Weights of a small encoder-decoder audio transcriber: encoder arch conformer, 16.0 epochs.
Rows from block 2 of the text decoder of a small encoder-decoder audio transcriber, named by matrix and row number. Rows with one number belong to one neuron. Each number is 50 + 10 x the weight over its row's rms, rounded and kept within 0 to 99. All counts start at 0.
After each neuron's rows are labels from the 100 texts, of 14976, where the neuron reaches its highest value: "fires on" is the input token at the peak. Only what is clearly more common there than usual is listed. The data: read English sentences (LibriTTS-R). In brackets: how many of the 100.
# fc1: MLP up (decoder.blocks.2.mlp.fc1.weight, 1024x256), inputs 0-127
# fc2: MLP down (decoder.blocks.2.mlp.fc2.weight, 256x1024, transposed), outputs 0-127

fc1.438:52 46 42 63 50 47 65 41 48 59 53 64 62 66 32 49 62 46 46 50 37 35 65 64 40 58 50 38 60 58 57 50 66 49 51 53 56 54 63 41 58 61 39 53 61 41 57 51 54 22 61 47 58 53 53 44 52 51 60 59 48 42 49 49 65 44 52 63 54 64 58 45 52 44 69 63 36 30 57 59 56 49 51 53 39 48 44 52 44 33 35 32 57 50 42 59 57 46 27 48 46 39 61 58 44 63 37 44 53 37 44 66 49 38 67 48 39 56 44 42 44 61 43 50 53 34 47 52
fc2.438:55 43 61 42 30 39 60 58 60 56 62 43 52 41 65 54 40 43 31 56 54 69 50 43 59 52 34 47 47 50 51 53 36 50 38 51 59 50 51 55 56 41 52 45 38 42 58 56 38 55 65 49 37 43 30 56 57 57 49 65 63 41 66 57 47 57 38 52 58 35 65 73 55 49 50 54 57 48 50 41 48 55 44 40 44 44 61 62 51 51 48 35 53 56 44 46 44 47 66 58 33 51 56 48 56 56 59 56 68 30 57 43 47 69 37 50 72 54 62 43 27 51 62 48 40 44 62 55
fires on: "s" (90)

fc1.394:63 55 25 50 53 57 57 53 63 59 50 47 49 45 38 63 55 54 59 52 31 61 35 40 40 60 48 43 29 59 44 45 34 63 59 37 30 57 63 62 24 33 57 57 46 70 53 73 51 45 49 39 48 55 46 61 38 42 53 52 49 40 50 54 47 40 44 42 36 58 49 44 46 49 55 42 42 62 46 49 60 27 48 41 48 44 66 43 62 52 37 57 43 42 39 53 66 38 63 52 42 53 50 42 52 61 49 74 76 37 48 53 45 63 46 46 66 53 43 52 50 48 61 56 45 45 49 45
fc2.394:46 63 65 38 54 51 63 51 35 52 60 52 49 75 44 38 73 69 48 49 63 35 49 49 44 42 48 49 67 43 59 45 44 46 50 33 60 48 53 50 63 52 38 37 32 29 43 43 36 52 38 61 50 49 39 58 60 34 56 47 46 60 63 54 58 32 61 40 48 52 65 49 47 39 55 36 49 69 60 57 53 43 56 64 39 47 49 49 51 55 40 39 38 53 56 59 45 63 26 48 72 39 55 53 46 58 43 59 56 54 47 38 48 65 52 56 46 56 58 42 73 58 54 54 39 68 41 62
fires on: "e" (54); "s" (27); "x" (16)

fc1.703:48 44 49 59 62 61 46 48 44 60 62 49 70 33 46 60 53 55 45 62 62 43 52 60 52 54 52 70 59 60 48 35 49 45 35 57 56 63 55 67 30 35 38 57 38 45 44 58 37 74 26 51 21 71 51 54 56 56 45 47 26 44 48 46 51 43 25 34 61 54 52 54 54 47 57 46 52 68 39 40 40 58 50 55 50 53 56 52 58 53 45 49 45 48 42 51 67 43 58 56 54 54 34 24 39 57 50 64 44 42 64 55 53 49 62 44 38 36 52 40 42 44 49 63 54 29 50 51
fc2.703:38 60 58 46 51 52 50 53 66 47 85 56 50 39 54 64 61 47 58 57 61 47 50 57 43 75 58 35 43 39 41 61 51 33 53 39 43 54 66 51 45 58 44 59 68 64 48 56 44 39 59 56 54 32 59 62 21 47 60 46 65 51 42 56 58 63 64 45 45 33 64 42 43 49 32 75 53 38 48 48 45 41 49 53 54 71 55 63 52 47 60 50 36 56 39 48 50 40 55 63 44 35 52 58 46 48 44 58 51 63 38 50 66 55 42 39 61 55 46 56 61 42 61 52 51 49 42 27
fires on: "o" (28); "t" (21); "s" (14)

fc1.718:52 41 45 60 62 52 49 63 50 38 59 53 63 58 59 45 47 47 59 54 38 46 47 53 42 56 54 55 79 56 52 60 55 27 53 57 50 56 50 56 45 50 53 54 47 50 71 36 53 40 37 42 51 60 60 48 59 61 51 43 58 46 41 51 50 49 59 43 53 38 37 55 45 58 44 79 18 44 61 66 53 40 54 45 55 60 44 51 44 49 55 32 46 56 48 41 42 47 51 52 44 50 55 64 34 55 63 52 52 55 48 40 32 49 40 42 37 52 63 46 57 63 51 47 62 73 32 32
fc2.718:50 49 48 50 48 38 56 49 41 37 58 39 42 51 43 35 67 64 58 38 70 59 61 43 55 49 64 70 51 50 27 48 48 37 53 42 50 60 61 59 46 47 53 52 59 40 67 46 42 63 50 62 23 50 46 59 26 47 51 32 47 66 32 51 58 51 28 44 36 59 53 58 49 61 31 40 58 37 54 37 55 67 37 43 45 56 53 43 49 35 34 46 66 54 41 43 40 41 68 35 61 40 52 26 50 52 47 44 54 42 54 58 56 49 43 57 47 59 59 59 40 52 61 49 64 56 52 52
fires on: "e" (100)

fc1.483:36 54 41 58 63 58 61 40 48 51 54 43 64 49 51 45 51 53 54 50 48 50 39 57 49 48 36 37 36 69 53 78 42 59 44 58 42 60 44 49 59 39 31 57 58 49 49 48 68 46 41 42 55 56 43 63 61 52 48 35 45 53 62 61 39 59 39 48 55 45 44 48 40 36 42 57 70 29 42 63 56 69 32 58 46 50 42 41 51 48 43 51 48 43 51 44 35 62 65 49 45 69 29 41 44 67 51 44 45 47 58 32 61 48 55 47 57 63 47 59 35 48 61 46 27 49 57 39
fc2.483:46 35 55 44 49 39 54 64 41 51 57 54 53 39 45 54 46 65 54 45 47 41 52 58 40 49 53 52 64 63 42 51 52 47 48 62 50 77 56 51 43 43 59 53 59 42 46 55 61 46 60 45 54 51 73 52 45 46 57 61 60 22 50 33 57 33 48 48 43 74 50 40 68 49 54 40 53 60 51 43 57 47 49 59 58 52 41 84 53 58 57 71 46 51 54 50 54 34 50 37 67 35 53 51 36 54 54 52 47 48 55 45 43 47 43 64 58 50 48 27 51 48 36 50 42 50 55 60
fires on: "r" (52); "e" (48)

fc1.574:36 63 61 62 57 53 68 30 45 54 52 59 67 46 58 58 54 50 48 72 35 62 39 46 48 63 56 45 52 52 60 53 68 47 61 62 32 53 41 52 43 41 53 49 67 51 32 37 57 45 34 62 48 51 60 63 54 46 46 53 58 61 42 48 63 37 46 46 42 55 51 51 65 29 62 44 48 53 35 59 63 55 51 48 32 53 64 43 38 48 56 45 60 55 57 37 52 54 66 48 49 58 44 33 61 53 48 55 43 24 40 41 44 48 42 41 49 63 43 52 65 46 41 42 46 48 54 32
fc2.574:38 63 41 52 54 38 31 41 63 51 52 48 56 54 47 46 64 27 45 59 46 69 55 57 40 54 54 50 46 43 35 35 55 46 44 57 39 56 51 53 69 48 62 60 57 52 56 45 51 64 49 53 44 38 46 53 48 44 38 55 37 46 31 43 42 49 49 60 42 54 51 36 59 57 43 28 28 54 55 45 55 57 37 58 52 74 22 58 39 39 45 42 58 62 45 58 59 55 44 38 54 50 41 38 51 53 47 56 63 49 34 55 41 36 55 47 41 61 46 64 43 69 36 41 54 38 47 53
fires on: "r" (55); "l" (41)

fc1.377:55 55 37 44 47 54 37 40 57 55 34 44 52 40 33 70 42 56 65 58 41 32 49 23 58 47 44 48 56 60 49 67 31 31 63 54 49 53 44 40 53 36 27 31 51 67 39 28 25 38 41 40 53 60 69 60 53 53 53 50 27 72 51 41 61 29 49 55 57 61 44 62 43 45 45 49 68 50 53 54 64 48 53 46 52 37 52 53 41 46 59 47 41 55 38 45 50 58 65 48 44 36 73 58 46 53 44 59 47 54 59 60 49 25 61 52 47 42 54 64 50 42 60 51 42 52 39 42
fc2.377:52 53 50 51 41 67 54 60 50 44 42 54 59 49 58 44 44 50 40 65 53 67 24 47 58 38 48 58 65 68 62 42 59 43 58 46 67 45 47 43 38 43 40 36 49 48 86 37 59 35 56 58 46 42 25 48 65 61 53 47 56 57 50 59 45 48 64 39 32 35 58 44 48 70 60 34 27 49 43 58 51 63 55 62 54 50 41 49 52 52 54 43 49 24 39 46 49 46 38 67 44 67 54 45 36 32 37 45 44 43 58 50 47 63 46 49 66 43 48 49 55 53 45 50 47 49 60 62
fires on: "o" (81); "n" (11)

fc1.752:52 53 50 36 44 67 56 53 41 46 43 74 57 42 72 54 50 44 54 56 31 47 56 43 48 45 57 48 64 50 36 67 48 54 49 55 60 46 41 70 58 52 52 58 64 49 46 49 43 47 56 39 45 44 41 53 57 57 46 52 55 48 45 63 61 48 56 57 65 43 26 55 41 44 57 43 38 63 50 49 59 16 46 59 42 27 24 53 50 50 42 36 72 65 60 52 56 56 50 57 47 55 48 58 54 62 63 64 29 50 46 51 58 45 63 42 50 47 39 37 33 56 40 36 38 29 43 62
fc2.752:54 36 49 55 65 30 33 41 60 55 57 54 51 41 54 41 30 46 71 49 29 56 48 39 56 63 47 42 42 52 51 47 42 74 62 51 37 64 35 43 50 47 49 45 57 42 71 66 62 39 60 39 56 44 34 41 27 51 44 57 56 43 52 50 41 41 69 42 54 49 49 47 50 63 34 43 49 39 48 47 49 44 48 36 57 45 64 68 50 58 47 56 43 54 40 60 57 62 50 68 39 48 26 47 58 40 54 54 61 45 35 40 47 62 61 41 54 48 77 30 49 52 53 47 62 63 42 54
fires on: "s" (98)

fc1.581:61 39 64 71 60 49 51 49 44 64 61 50 66 45 46 47 58 37 48 38 47 62 47 49 42 56 37 31 69 40 54 52 54 56 38 44 53 38 51 54 20 35 43 31 55 68 31 33 63 47 51 47 51 56 60 37 42 56 33 51 69 30 50 58 41 37 65 42 60 53 47 55 25 53 52 36 39 50 56 50 65 54 60 54 51 60 62 44 50 64 30 45 53 43 40 43 48 57 51 62 64 50 61 41 48 54 44 65 47 34 43 54 48 56 39 71 45 41 39 43 48 59 48 47 40 37 48 31
fc2.581:55 44 57 49 48 57 90 43 42 73 46 46 56 45 59 68 72 31 34 61 44 64 52 51 40 65 42 72 44 50 31 47 51 39 59 62 44 41 44 48 57 47 55 54 42 50 46 57 49 52 52 47 36 58 44 60 47 50 51 63 42 61 43 50 27 62 49 54 49 53 54 57 54 44 36 64 54 40 40 39 56 61 44 37 55 49 36 64 51 75 38 40 52 55 61 60 49 59 49 61 45 47 58 45 53 43 46 50 62 46 50 52 41 54 43 44 76 47 50 50 45 55 40 41 36 52 49 54
fires on: "a" (51); "o" (38)

fc1.330:59 39 47 25 57 50 70 49 50 57 52 52 65 39 45 35 54 40 43 48 64 65 59 48 45 57 40 46 76 55 66 46 40 44 50 38 52 56 61 37 36 37 30 59 47 50 54 48 50 52 58 47 41 43 48 40 48 43 54 51 59 31 59 61 42 30 60 37 44 48 66 52 44 65 56 47 53 55 48 60 49 49 54 57 62 61 60 52 35 52 48 43 37 56 40 31 49 64 47 47 61 48 45 46 37 54 38 57 47 72 49 38 47 64 53 36 36 25 72 49 53 70 50 68 41 48 57 48
fc2.330:44 53 41 52 53 54 39 48 57 63 48 58 60 63 57 44 47 34 45 29 52 49 53 31 48 54 52 45 58 31 53 48 44 62 52 55 36 43 54 49 63 52 55 50 45 50 52 65 55 52 51 63 33 42 61 52 41 57 27 47 39 55 52 48 50 61 48 63 57 63 52 51 57 65 37 50 47 49 55 43 53 43 62 49 55 47 55 54 47 63 33 54 75 58 55 40 41 48 63 37 51 33 34 63 49 47 47 31 41 48 51 59 55 52 50 67 56 48 28 24 56 60 67 58 69 51 38 38
fires on: "a" (37); "s" (20); "o" (17)

fc1.171:68 58 63 53 59 46 42 56 52 53 56 57 50 79 56 58 33 39 44 78 49 65 71 32 55 25 43 47 61 43 55 48 36 63 29 53 55 56 55 42 57 57 68 38 55 65 49 56 56 52 47 47 49 55 52 41 50 54 38 48 50 39 41 66 55 31 54 38 53 60 62 49 50 65 53 51 58 41 54 43 33 39 33 48 51 48 48 61 42 48 59 33 35 44 52 51 49 42 49 49 48 36 37 61 53 71 73 47 56 43 41 41 52 37 34 45 45 41 50 49 37 66 56 46 45 56 56 55
fc2.171:51 29 34 45 50 73 38 59 47 45 40 22 47 45 52 48 22 46 55 52 40 31 52 52 64 64 56 58 68 59 51 50 57 41 49 49 39 60 49 46 50 59 45 43 40 44 42 44 59 63 50 47 51 54 56 30 41 43 42 47 54 43 67 46 53 44 65 67 40 40 28 32 62 57 55 36 43 46 46 56 37 45 49 54 44 30 49 37 60 37 47 57 63 62 37 59 40 41 44 49 18 52 61 70 45 58 51 47 46 68 54 37 71 67 48 51 46 58 49 51 36 49 51 56 35 52 44 62
fires on: "s" (56); "o" (30)

fc1.481:53 28 53 61 37 49 73 43 42 55 46 57 58 36 59 53 59 52 40 38 45 46 62 44 58 59 46 52 57 57 51 50 51 55 49 59 49 32 39 45 28 60 50 28 44 51 51 41 46 60 41 51 51 59 62 45 55 55 38 73 50 47 55 50 55 38 59 44 41 67 46 62 37 58 63 42 38 41 46 45 74 65 69 57 56 38 53 63 57 62 60 52 38 29 66 56 50 61 63 55 58 53 50 47 52 53 50 51 54 44 49 49 50 42 46 48 33 38 49 42 48 41 49 65 40 44 50 61
fc2.481:53 59 65 46 81 57 43 44 84 46 49 49 58 39 30 47 64 52 51 79 50 62 47 37 47 36 45 45 42 55 50 39 20 66 46 54 61 50 41 49 48 54 61 53 42 59 49 40 57 56 50 40 26 53 31 42 31 37 54 51 36 57 46 53 64 47 57 32 58 52 43 62 45 56 54 57 52 59 54 47 53 26 53 42 50 64 67 46 62 46 49 54 51 51 61 48 61 35 52 49 56 49 33 51 45 53 45 55 64 63 62 49 48 52 49 45 45 57 44 58 53 56 50 50 47 47 50 33
fires on: "o" (35); "l" (21); "t" (17); "a" (16)