config.yaml
encoder_arch: "conformer"
model: "encoder-decoder audio transcriber"
dataset: "read English sentences (LibriTTS-R)"
train_examples: 15625
noise_aug: 0.01
time_shift_ms: 100
n_mels: 40
hop_length: 160
input: "log_mel"
spec_augment: false
win_length: 400
tokenizer: "char"
vocab_size: 32
encoder_norm: "layernorm"
encoder_activation: "gelu"
encoder_mlp_ratio: 4
encoder_head_dim: 32
encoder_fused_qkv: true
encoder_qk_norm: false
encoder_inner_norm: true
encoder_subsampling: 4
encoder_layers: 12
encoder_width: 128
encoder_positions: "learned"
encoder_kernel_size: 15
fusion: "cross_attention"
label_smoothing: 0.05
decoder_width: 256
decoder_layers: 6
decoder_norm: "layernorm"
decoder_norm_position: "pre"
decoder_activation: "gelu_tanh"
decoder_mlp_ratio: 4
decoder_head_dim: 64
decoder_fused_qkv: false
decoder_bias: "all"
decoder_qk_norm: false
decoder_parallel_block: true
decoder_inner_norm: false
decoder_positions: "sincos"
decoder_cross_attention_every: 2
decoder_tie_embeddings: true
init: "kaiming_normal"
residual_init: "none"
optimizer: "adamw"
lr: 0.0011
beta1: 0.9
beta2: 0.999
eps: 1e-08
ema_decay: 0.99
steps: 3900
batch_size: 64
epochs: 16.0
lr_schedule: "constant"
warmup_steps: 190
weight_decay: 0.1
Rows from block 2 of the text decoder of a small encoder-decoder audio transcriber, named by matrix and row number. Rows with one number belong to one neuron. Each number is 128 + 32 x the weight over its row's rms, rounded and kept within 0 to 255. All counts start at 0. Numbers have three digits each.
After each neuron's rows are labels from the 100 texts, of 14976, where the neuron reaches its highest value: "fires on" is the input token at the peak. Only what is clearly more common there than usual is listed. The data: read English sentences (LibriTTS-R). In brackets: how many of the 100.
# fc1: MLP up (decoder.blocks.2.mlp.fc1.weight, 1024x256), inputs 0-127
# fc2: MLP down (decoder.blocks.2.mlp.fc2.weight, 256x1024, transposed), outputs 0-127

fc1.510:143138108177174166084162131142134091078089108116123100091193086102172154128091152157156141136171105104112070154090200162110157157123101143088134168104157176163097149172161080164128108114145097130145143110150114136130104073127136089155125116143090137148167115089134080127130094150130116196116103132099109166132156163093164109182138123124121169104105098158157177076125147131125214195135
fc2.510:033109102131097079158077101115133116172105137075205161089162119114143181100095155084149095101173099104113171117112085117134128164125119107110114098137125186131096078108141108094145130159098077173099126080118103114132117102125151112130142141181136116110077127114092091127142150093122180099120113118090116000135103155170082148148098107129180124114159127101068137089154129154185109124054
fires on: "m" (48); "r" (27)

fc1.444:118083158068117135112120192152197142149098146150141175101134071100140068121087126137149161107113122122149132097103133136083096087143134147118154204077091115114105201138105145186106207169137138141138164118156115134146147142162170071109150139133087173087100062128155161079153114125131111095171127141075152132125142132182124097141094098126110127109133140152112165134115098132082126143093
fc2.444:120170103151181101170143166178104140121107118068170132110188193109067161149126203117158109076170067159099094116121136151114108105155142119121156130153131118121177167146108198167174091139087121137089099133168149080156122078115077108120161159117097114146073186105142111124161091144137137156093125076121119072111073123112138132108072101119120141136174112146109132118131116173171141109182
fires on: "u" (74); "t" (19)

fc1.422:147137175148112152113098114139170128177071151123115107108132096137104103118130117146193187119134135126064128129117101166070017094177098142157105166167120116112080109140093113073126140142139159137107101156116110143119130110149171058173119148110109101106127167090182070154091154106122136140105113145159109159126109125096088182154108138167090145185154049110169133084121099133051123133164
fc2.422:135155145091096156149153133135119159102131099144106146144115139203181076108201132087126102102145129173094157113121122096099119115019151159154146140122165120123137170111129096150089069139096127161168167110104154162169102127111158080110096151148111145128143149122132140174145129157105084135092084076100149161083129166141156125136097141153105137101120168172124148147158182150120110215124
fires on: "i" (83); "d" (8)

fc1.712:120094138116145114121164043114120143100140155112159062121134116128122088121125206110182127157164092135140114086076099135114085075209117175096150096117099096117142132036159146107105141215144216172132149103179161109143095075165155123124120059148147098128154068120135108166100139149126138153135147144104146160212159094186104094115139159131179144161108135121170138154133164127114149143084
fc2.712:117145063180111141132152093148177092138143126093114095158074133104079194166114182127179103133116120088157137148103157119095119110142140122159054135139107148135092102152166092170107171164173103114100137137134136099110137064110129171107142143135120131115124119114150140095149159149103092090124181092127123165143109153144102125073152103139151075133112148105106071178117093146125132169091
fires on: "i" (100)

fc1.537:131170129058117182125105115048155142131101156020112154084153071143090136146170150133124090068135117139107104123184140065126122120118150161138183114122151133104166134125110114103166149119109155147074169157141157201089113052142098109118126163109071161148123098144152135123100097129143101115134081149127091174161076119159112136130140165166126113108151151097176081161157121050117139093117
fc2.537:139156072144096118143136093189099180096101093146158148122164146106118100159121195147151162093099118174094133096118144126102161142105099116148139105155130121119074119108118110124098107122178109154167124149184071125113135096075205162067127135107144101084119177079136098173158118123115148105131077064104199151126188162140187168116071032126141086093153145124103135164132128162131136140170
fires on: "i" (65); "y" (7)

fc1.355:172086143164196096087096111120155055117094095115195113122122076128117142117101105088069167104147079140116147157160105128142103095170088076100151110182089101147153146121172125100113179132133151151105170184110066119110148224158163149124142168088102159084109098179089143141135146096146146058138105170131152167143121109142120148084185190131112149139179115077110170133125126117127134153099
fc2.355:120167113128138103132130114149054048157150144156076102118095123149163089164114134080144138137127127148167200153125132115163122138118119106159124081121118085108083220117114122111109095055111125102085112115179160143135150200106178121102150096217114112138116142115113148098094088193161130138114141140110094104157122128080130111113075076146143090143139139143163106220166096119114161126166
fires on: "u" (50); "e" (49)

fc1.591:083087161139123125144122139132122166100125095123121115111104136139120160093088148106161166092085080151146076138098146125150165160149076144136176095137128114138178122129114178089158093158126150122174135123166125105156100105116093142099123134108145103154141136175133131198131076117094146128086193190105133215121117106173126097094161087134150079107156113156077141129131158162092127095116
fc2.591:130146092128181158107080088210103097135172177076111095068151142135158137125173101114089180173153063184104098161124142095121166126084149088148166146118167152170139119176104093084064133101081176123109182093134133114106132159132139146133170142095156113097125151113141182103099153148129193094163183117134137127135143134173196106115094155135144166174092131137104098055130109113198136142128
fires on: "n" (57); "a" (29); "u" (11)

fc1.529:156172095127084089116157113167169084151155187065183174085102119102085117161145167114161191155119126060091154084086136093098097081121140166146108141079117177112122103108133151139160114122157151185071146121109158077186095108167131178108136143064115141158109074157124135136137077125111098146130165107171083170164089123021138098117124103133173152098124176141115106194101150100139090133122
fc2.529:086071160103044084107123128149158132204141151171109160102140145116136117081115128170031182117131119115120093032123136161157149117099080123133150135157154105140154123154127118139112100118141119145139102130082030084142116102123127113134141143153111170165121172062110152080177107151156140088160089092107137143126110098117146126120144114092167105112163106111123155179141142177131116078098
fires on: "i" (64); "'" (21); "r" (10)

fc1.570:079107112120099136146127104146094061133166069172086204152186137127061158175151042142100144058138151108101113142168155150092112122101141161120123207109130115127111116155164135086138160136133098125138133120110141071136138142109137155091147038093141178141111115094137116085190084091124134095170105127085055136128153094098115112152137119129222152086134111132135083113198128142122137109114
fc2.570:213146091084142217111144149110172161167103098139087068148101206183128115134071102167095169137095138062145213128085105133089105166068138142091135121102111197136149133086160069119138116085131113163145131085103139149133106119114109121136136145129111126046101130071116194153089099054130162147127158094158076094149138161172133142105156137181111144189140142118068198113116158139071151131138
fires on: "t" (49); "c" (20); "o" (17)

fc1.641:099147144051180167100122127089186117086127143190140146072154141065105133098083087156113062089127118190111143111157094184164135087095130162129171116151114181078097141118131072089152129141162082128126132108140149144094129175118113172105170154205118115138165115144154122115156105124118102067172138097173119122156120137102105108097122122145114097122147100093133122085120126075154148083132
fc2.641:110124088124119191144161118218096129124171099103069218102145190130153074139125201121153123145128112090132134104150140146064037111135144186111120125153153135150095118132152117159119155154133094106179108154086131130094102127133133133188150093133173153139076165190093151184037159161150138131111128135114139129111104129109110102190100153155158114114092152072150087161137145133132136097149
fires on: "g" (69); "i" (27)

fc1.353:075086162119165095175070135077119112124116167160117087121150087109099126142111138150106138134097128081108115140135154184101116065111097091156198139126098162117140157144095177165055166159119120133092145090131101106127104151133127157110149181152081151139120166116155108102074131142074113166138148163145114148155077156176108160145101118179191114120105107092142144139138140101144125158113
fc2.353:190169117140091164123115179143106130105121071124094124172096128165094163197138196076148105099121111117086121211088146122165141091109160129122085044150129118190128183080163162130115068116133112130110110116105141128090164135133121061132169176163159105112130211072090161149120074153127094137115130088084107172130103048112163163121111131190080193142162067139050145191162114148152146163122
fires on: "t" (70); "n" (15); "d" (9)

fc1.326:121134113158135110139114102080151127087115137083155127114065096168077141182111110130101124083145159126167106171144130118184164187094139136173098067176124079118086161124137105103057091169153089080119183146137141141177113205133116158131089147121115154164097093130122147073114138106150163139136093144090125123121100126102089089121116146151127108132127081121160126070091151161099117097180
fc2.326:150118125133198136188167138051147176158145069173093153161107143095131089135114210084106114126145158094144135119086120111120100158151083079102090140106123131106141123124182171137122163128158138088084106198135111144214107117086155116142122058145159169105118088121106090161170121112072117086126096159141132126158159136158134105091157128088114120182151149066118144089143088087124140158149
fires on: "n" (62); "i" (36)

fc1.314:156128114103148146130168084149154108116121148197065112154186131122163149130151065108125093186127111139123099158049135055089117155092085110073109167144121133152100142092117082133150158126159143185128063085127163128119132141117074138144138086131109165111136096124095119180128141082141048237075147090130157155124143138112101085106133123158112137117120154181124167115142095134076125182163
fc2.314:117134173128105106097080138129082109110089154152127166126120086176120090120107148085155159126108128087147108089131129140136124089103098109090156121168125066124176080132103146059095101147150116147136166168104166148156068146136074131102103119145224087124181167197147145098184083142108148153157109126106133117047098142127107073082075106098090055160166143123152042105164133141228143143084
fires on: "n" (67); "r" (33)

fc1.615:093082144138161142141071166133120155169131101102118099108147117083078073114120130122160196138172144136112184115146185072101136111087158122088155068178098112142132125138102141148135147112147146176131148076169183148093125088157142105093132139172079146095126094113219140128125173124038097120105139179064123185100129172153145184113111152140142143126139132167126144130092108168170134166030
fc2.615:114104092157130071160136137131143220141150113103101135130112144151129070191159105128112168125132092111160143124121112130125109122174179135151107152108111140149139117082195182106137140157121149079184113196173122172144163054111113051121151139146135204125087157169125086123102167143116136130160136143179106123146166184188123115128120105168170150128168092139102094158169079122122116124138
fires on: "g" (78); "l" (17)

fc1.702:088166181097135140149134149126115084176156116191126141143221154161113185101115121178096144139197037145118128095137151152088131138161117137120108140156188118074157165141147132159135154156161146153132164105149100092114144145168128094163140152138103097092087093122143069125055116144127114100142119155105114124173154108117060130138099197124153159133100080145099182140205116153067067111167
fc2.702:139119121139117082158115145104164138053084128082143184165074067082034144151134107169126120087094152136142080141163184141117149128151223136132075064103144102143175140130106096123066133155139113127112073162106137157124135129147195142112118147098142132155173183190086154082173084125146191114081165107102133198125153081083137133131205096122178127142185146192137143097112159063126138120096
fires on: "i" (55); "n" (28); "g" (9)

fc1.520:067121115162179153158151172147144115152135067084173075082091112125135092165202162177120111144137114127151133125122127109128099120120152130139114149122161187141116125166169164180167127130122140103071109142128162132101148127174129077093160178101096138156161163134156147112147095152127151161086215132146118102173160066098150055132138099106100126117158107142134129068133182131191115099082
fc2.520:084142136111183058149150135142188123131151136152090126123117115146079168119094146087157139191116117104172144129173132134140108120162101112138154075141126146152084177155150174133145048161124134092131072078225146080100088105191122160120127124113132125066073072136138116081154091119136128100061151098097086119072097103163132115142083127131093101137184146168127073101091064111112185086113
fires on: "m" (65)

fc1.52:127127186131095122097102132097125155114192096098126084150119149136122130119151153100077145156148166100126148109105148128130161160082154150127138117114095118103129107099093089070136118114106197209115119126086101099080143107153154150139137148073098101083088120112125117145145076127106135143140148119139109132119104120177113143141062111131115117169144164125060113075126157082075146164107
fc2.52:123132105149172101142186106074154203118164151098120094125179062150112123103087082143154058140179132094147115103145100151178177168143117156162128150140093122137143124136180167132123119109190121126148111101187077111096161160118150119151122134142150084119143123103125122124061134144100080098160175169106068108133110165094152139143137155106144107071144093068100155088121086145087165095111
fires on: "g" (62); "n" (15); "'" (14)

fc1.369:107092174073174162107146182127188155184116210122209141123127130151118146170117067087112107138097107134183100176131124159153125107152085185065143115090088098159058169115114100136120105096139137155169136139157183123082119096131121162077115096119074187137158116144103106105134129084092131116194136107103139162110073121109177124117184177074141116133158138085133146109131113132104093061134
fc2.369:063163155136163122161155188094152119129188079192150148109153155095140080089079186122171153158063127113041139119112139177133120089106115178086096180143158107132083157142119151102169144152149126105175133118174122124114117113176155146114171139127096157147107083125175166171152109137160101118167083167096113137133164132137150095124109088124119111168072116143125119148135095111199103151135
fires on: "n" (88)

fc1.647:146131172156135124138094141108129125117141166195131094203116164155121119086123095109187172109121068030128154091140128142162103154121108173132146152149104153079128152116107169136080108170093119159124112134199081101080184056111095074087134088160125131076137103096157105130107119101150158144163164128117109148181090145185152201124153134132145069102176121149120133157160139117092153172145
fc2.647:131138143117204094180114152102040154120181131169135128110166133084162110120117108150079116168153108159173111167118133124154136163109068096089126187120158178111094150147118121176126111096080171125105107079139140089127092145105087153114143166122143116142137065128109129154174141126123125106146043178149094131092158132098116089155141170021173173124083178172111137080122179110200150129155
fires on: "t" (70); "n" (16); "w" (10)

fc1.633:181127111139187130087149123123095080180113173171137070135142126055098112071158157150125093100099108086100167099169136165094103105107161103111127099175088152097139180084175160121153084116124116140113085108129160155198135061181097102096102138132147137174082103131112111098123127085147152085114142164151150144127155138181111088112222103165122128146133121078144134118160113190098079117141
fc2.633:071103146054056093167132097136132131203140114111158182180157110089188128155114122132149186184136108146118131137180098112109139167126173147138092171066168130126154088125120156165182143113167161138171137162151105104091118114134150101109148149102126171112166151101151146150127130174131109136114107104171068129144126141105121103117145119105183159065157176150119095085162113100135090125120
fires on: "i" (47); "o" (39); "s" (10)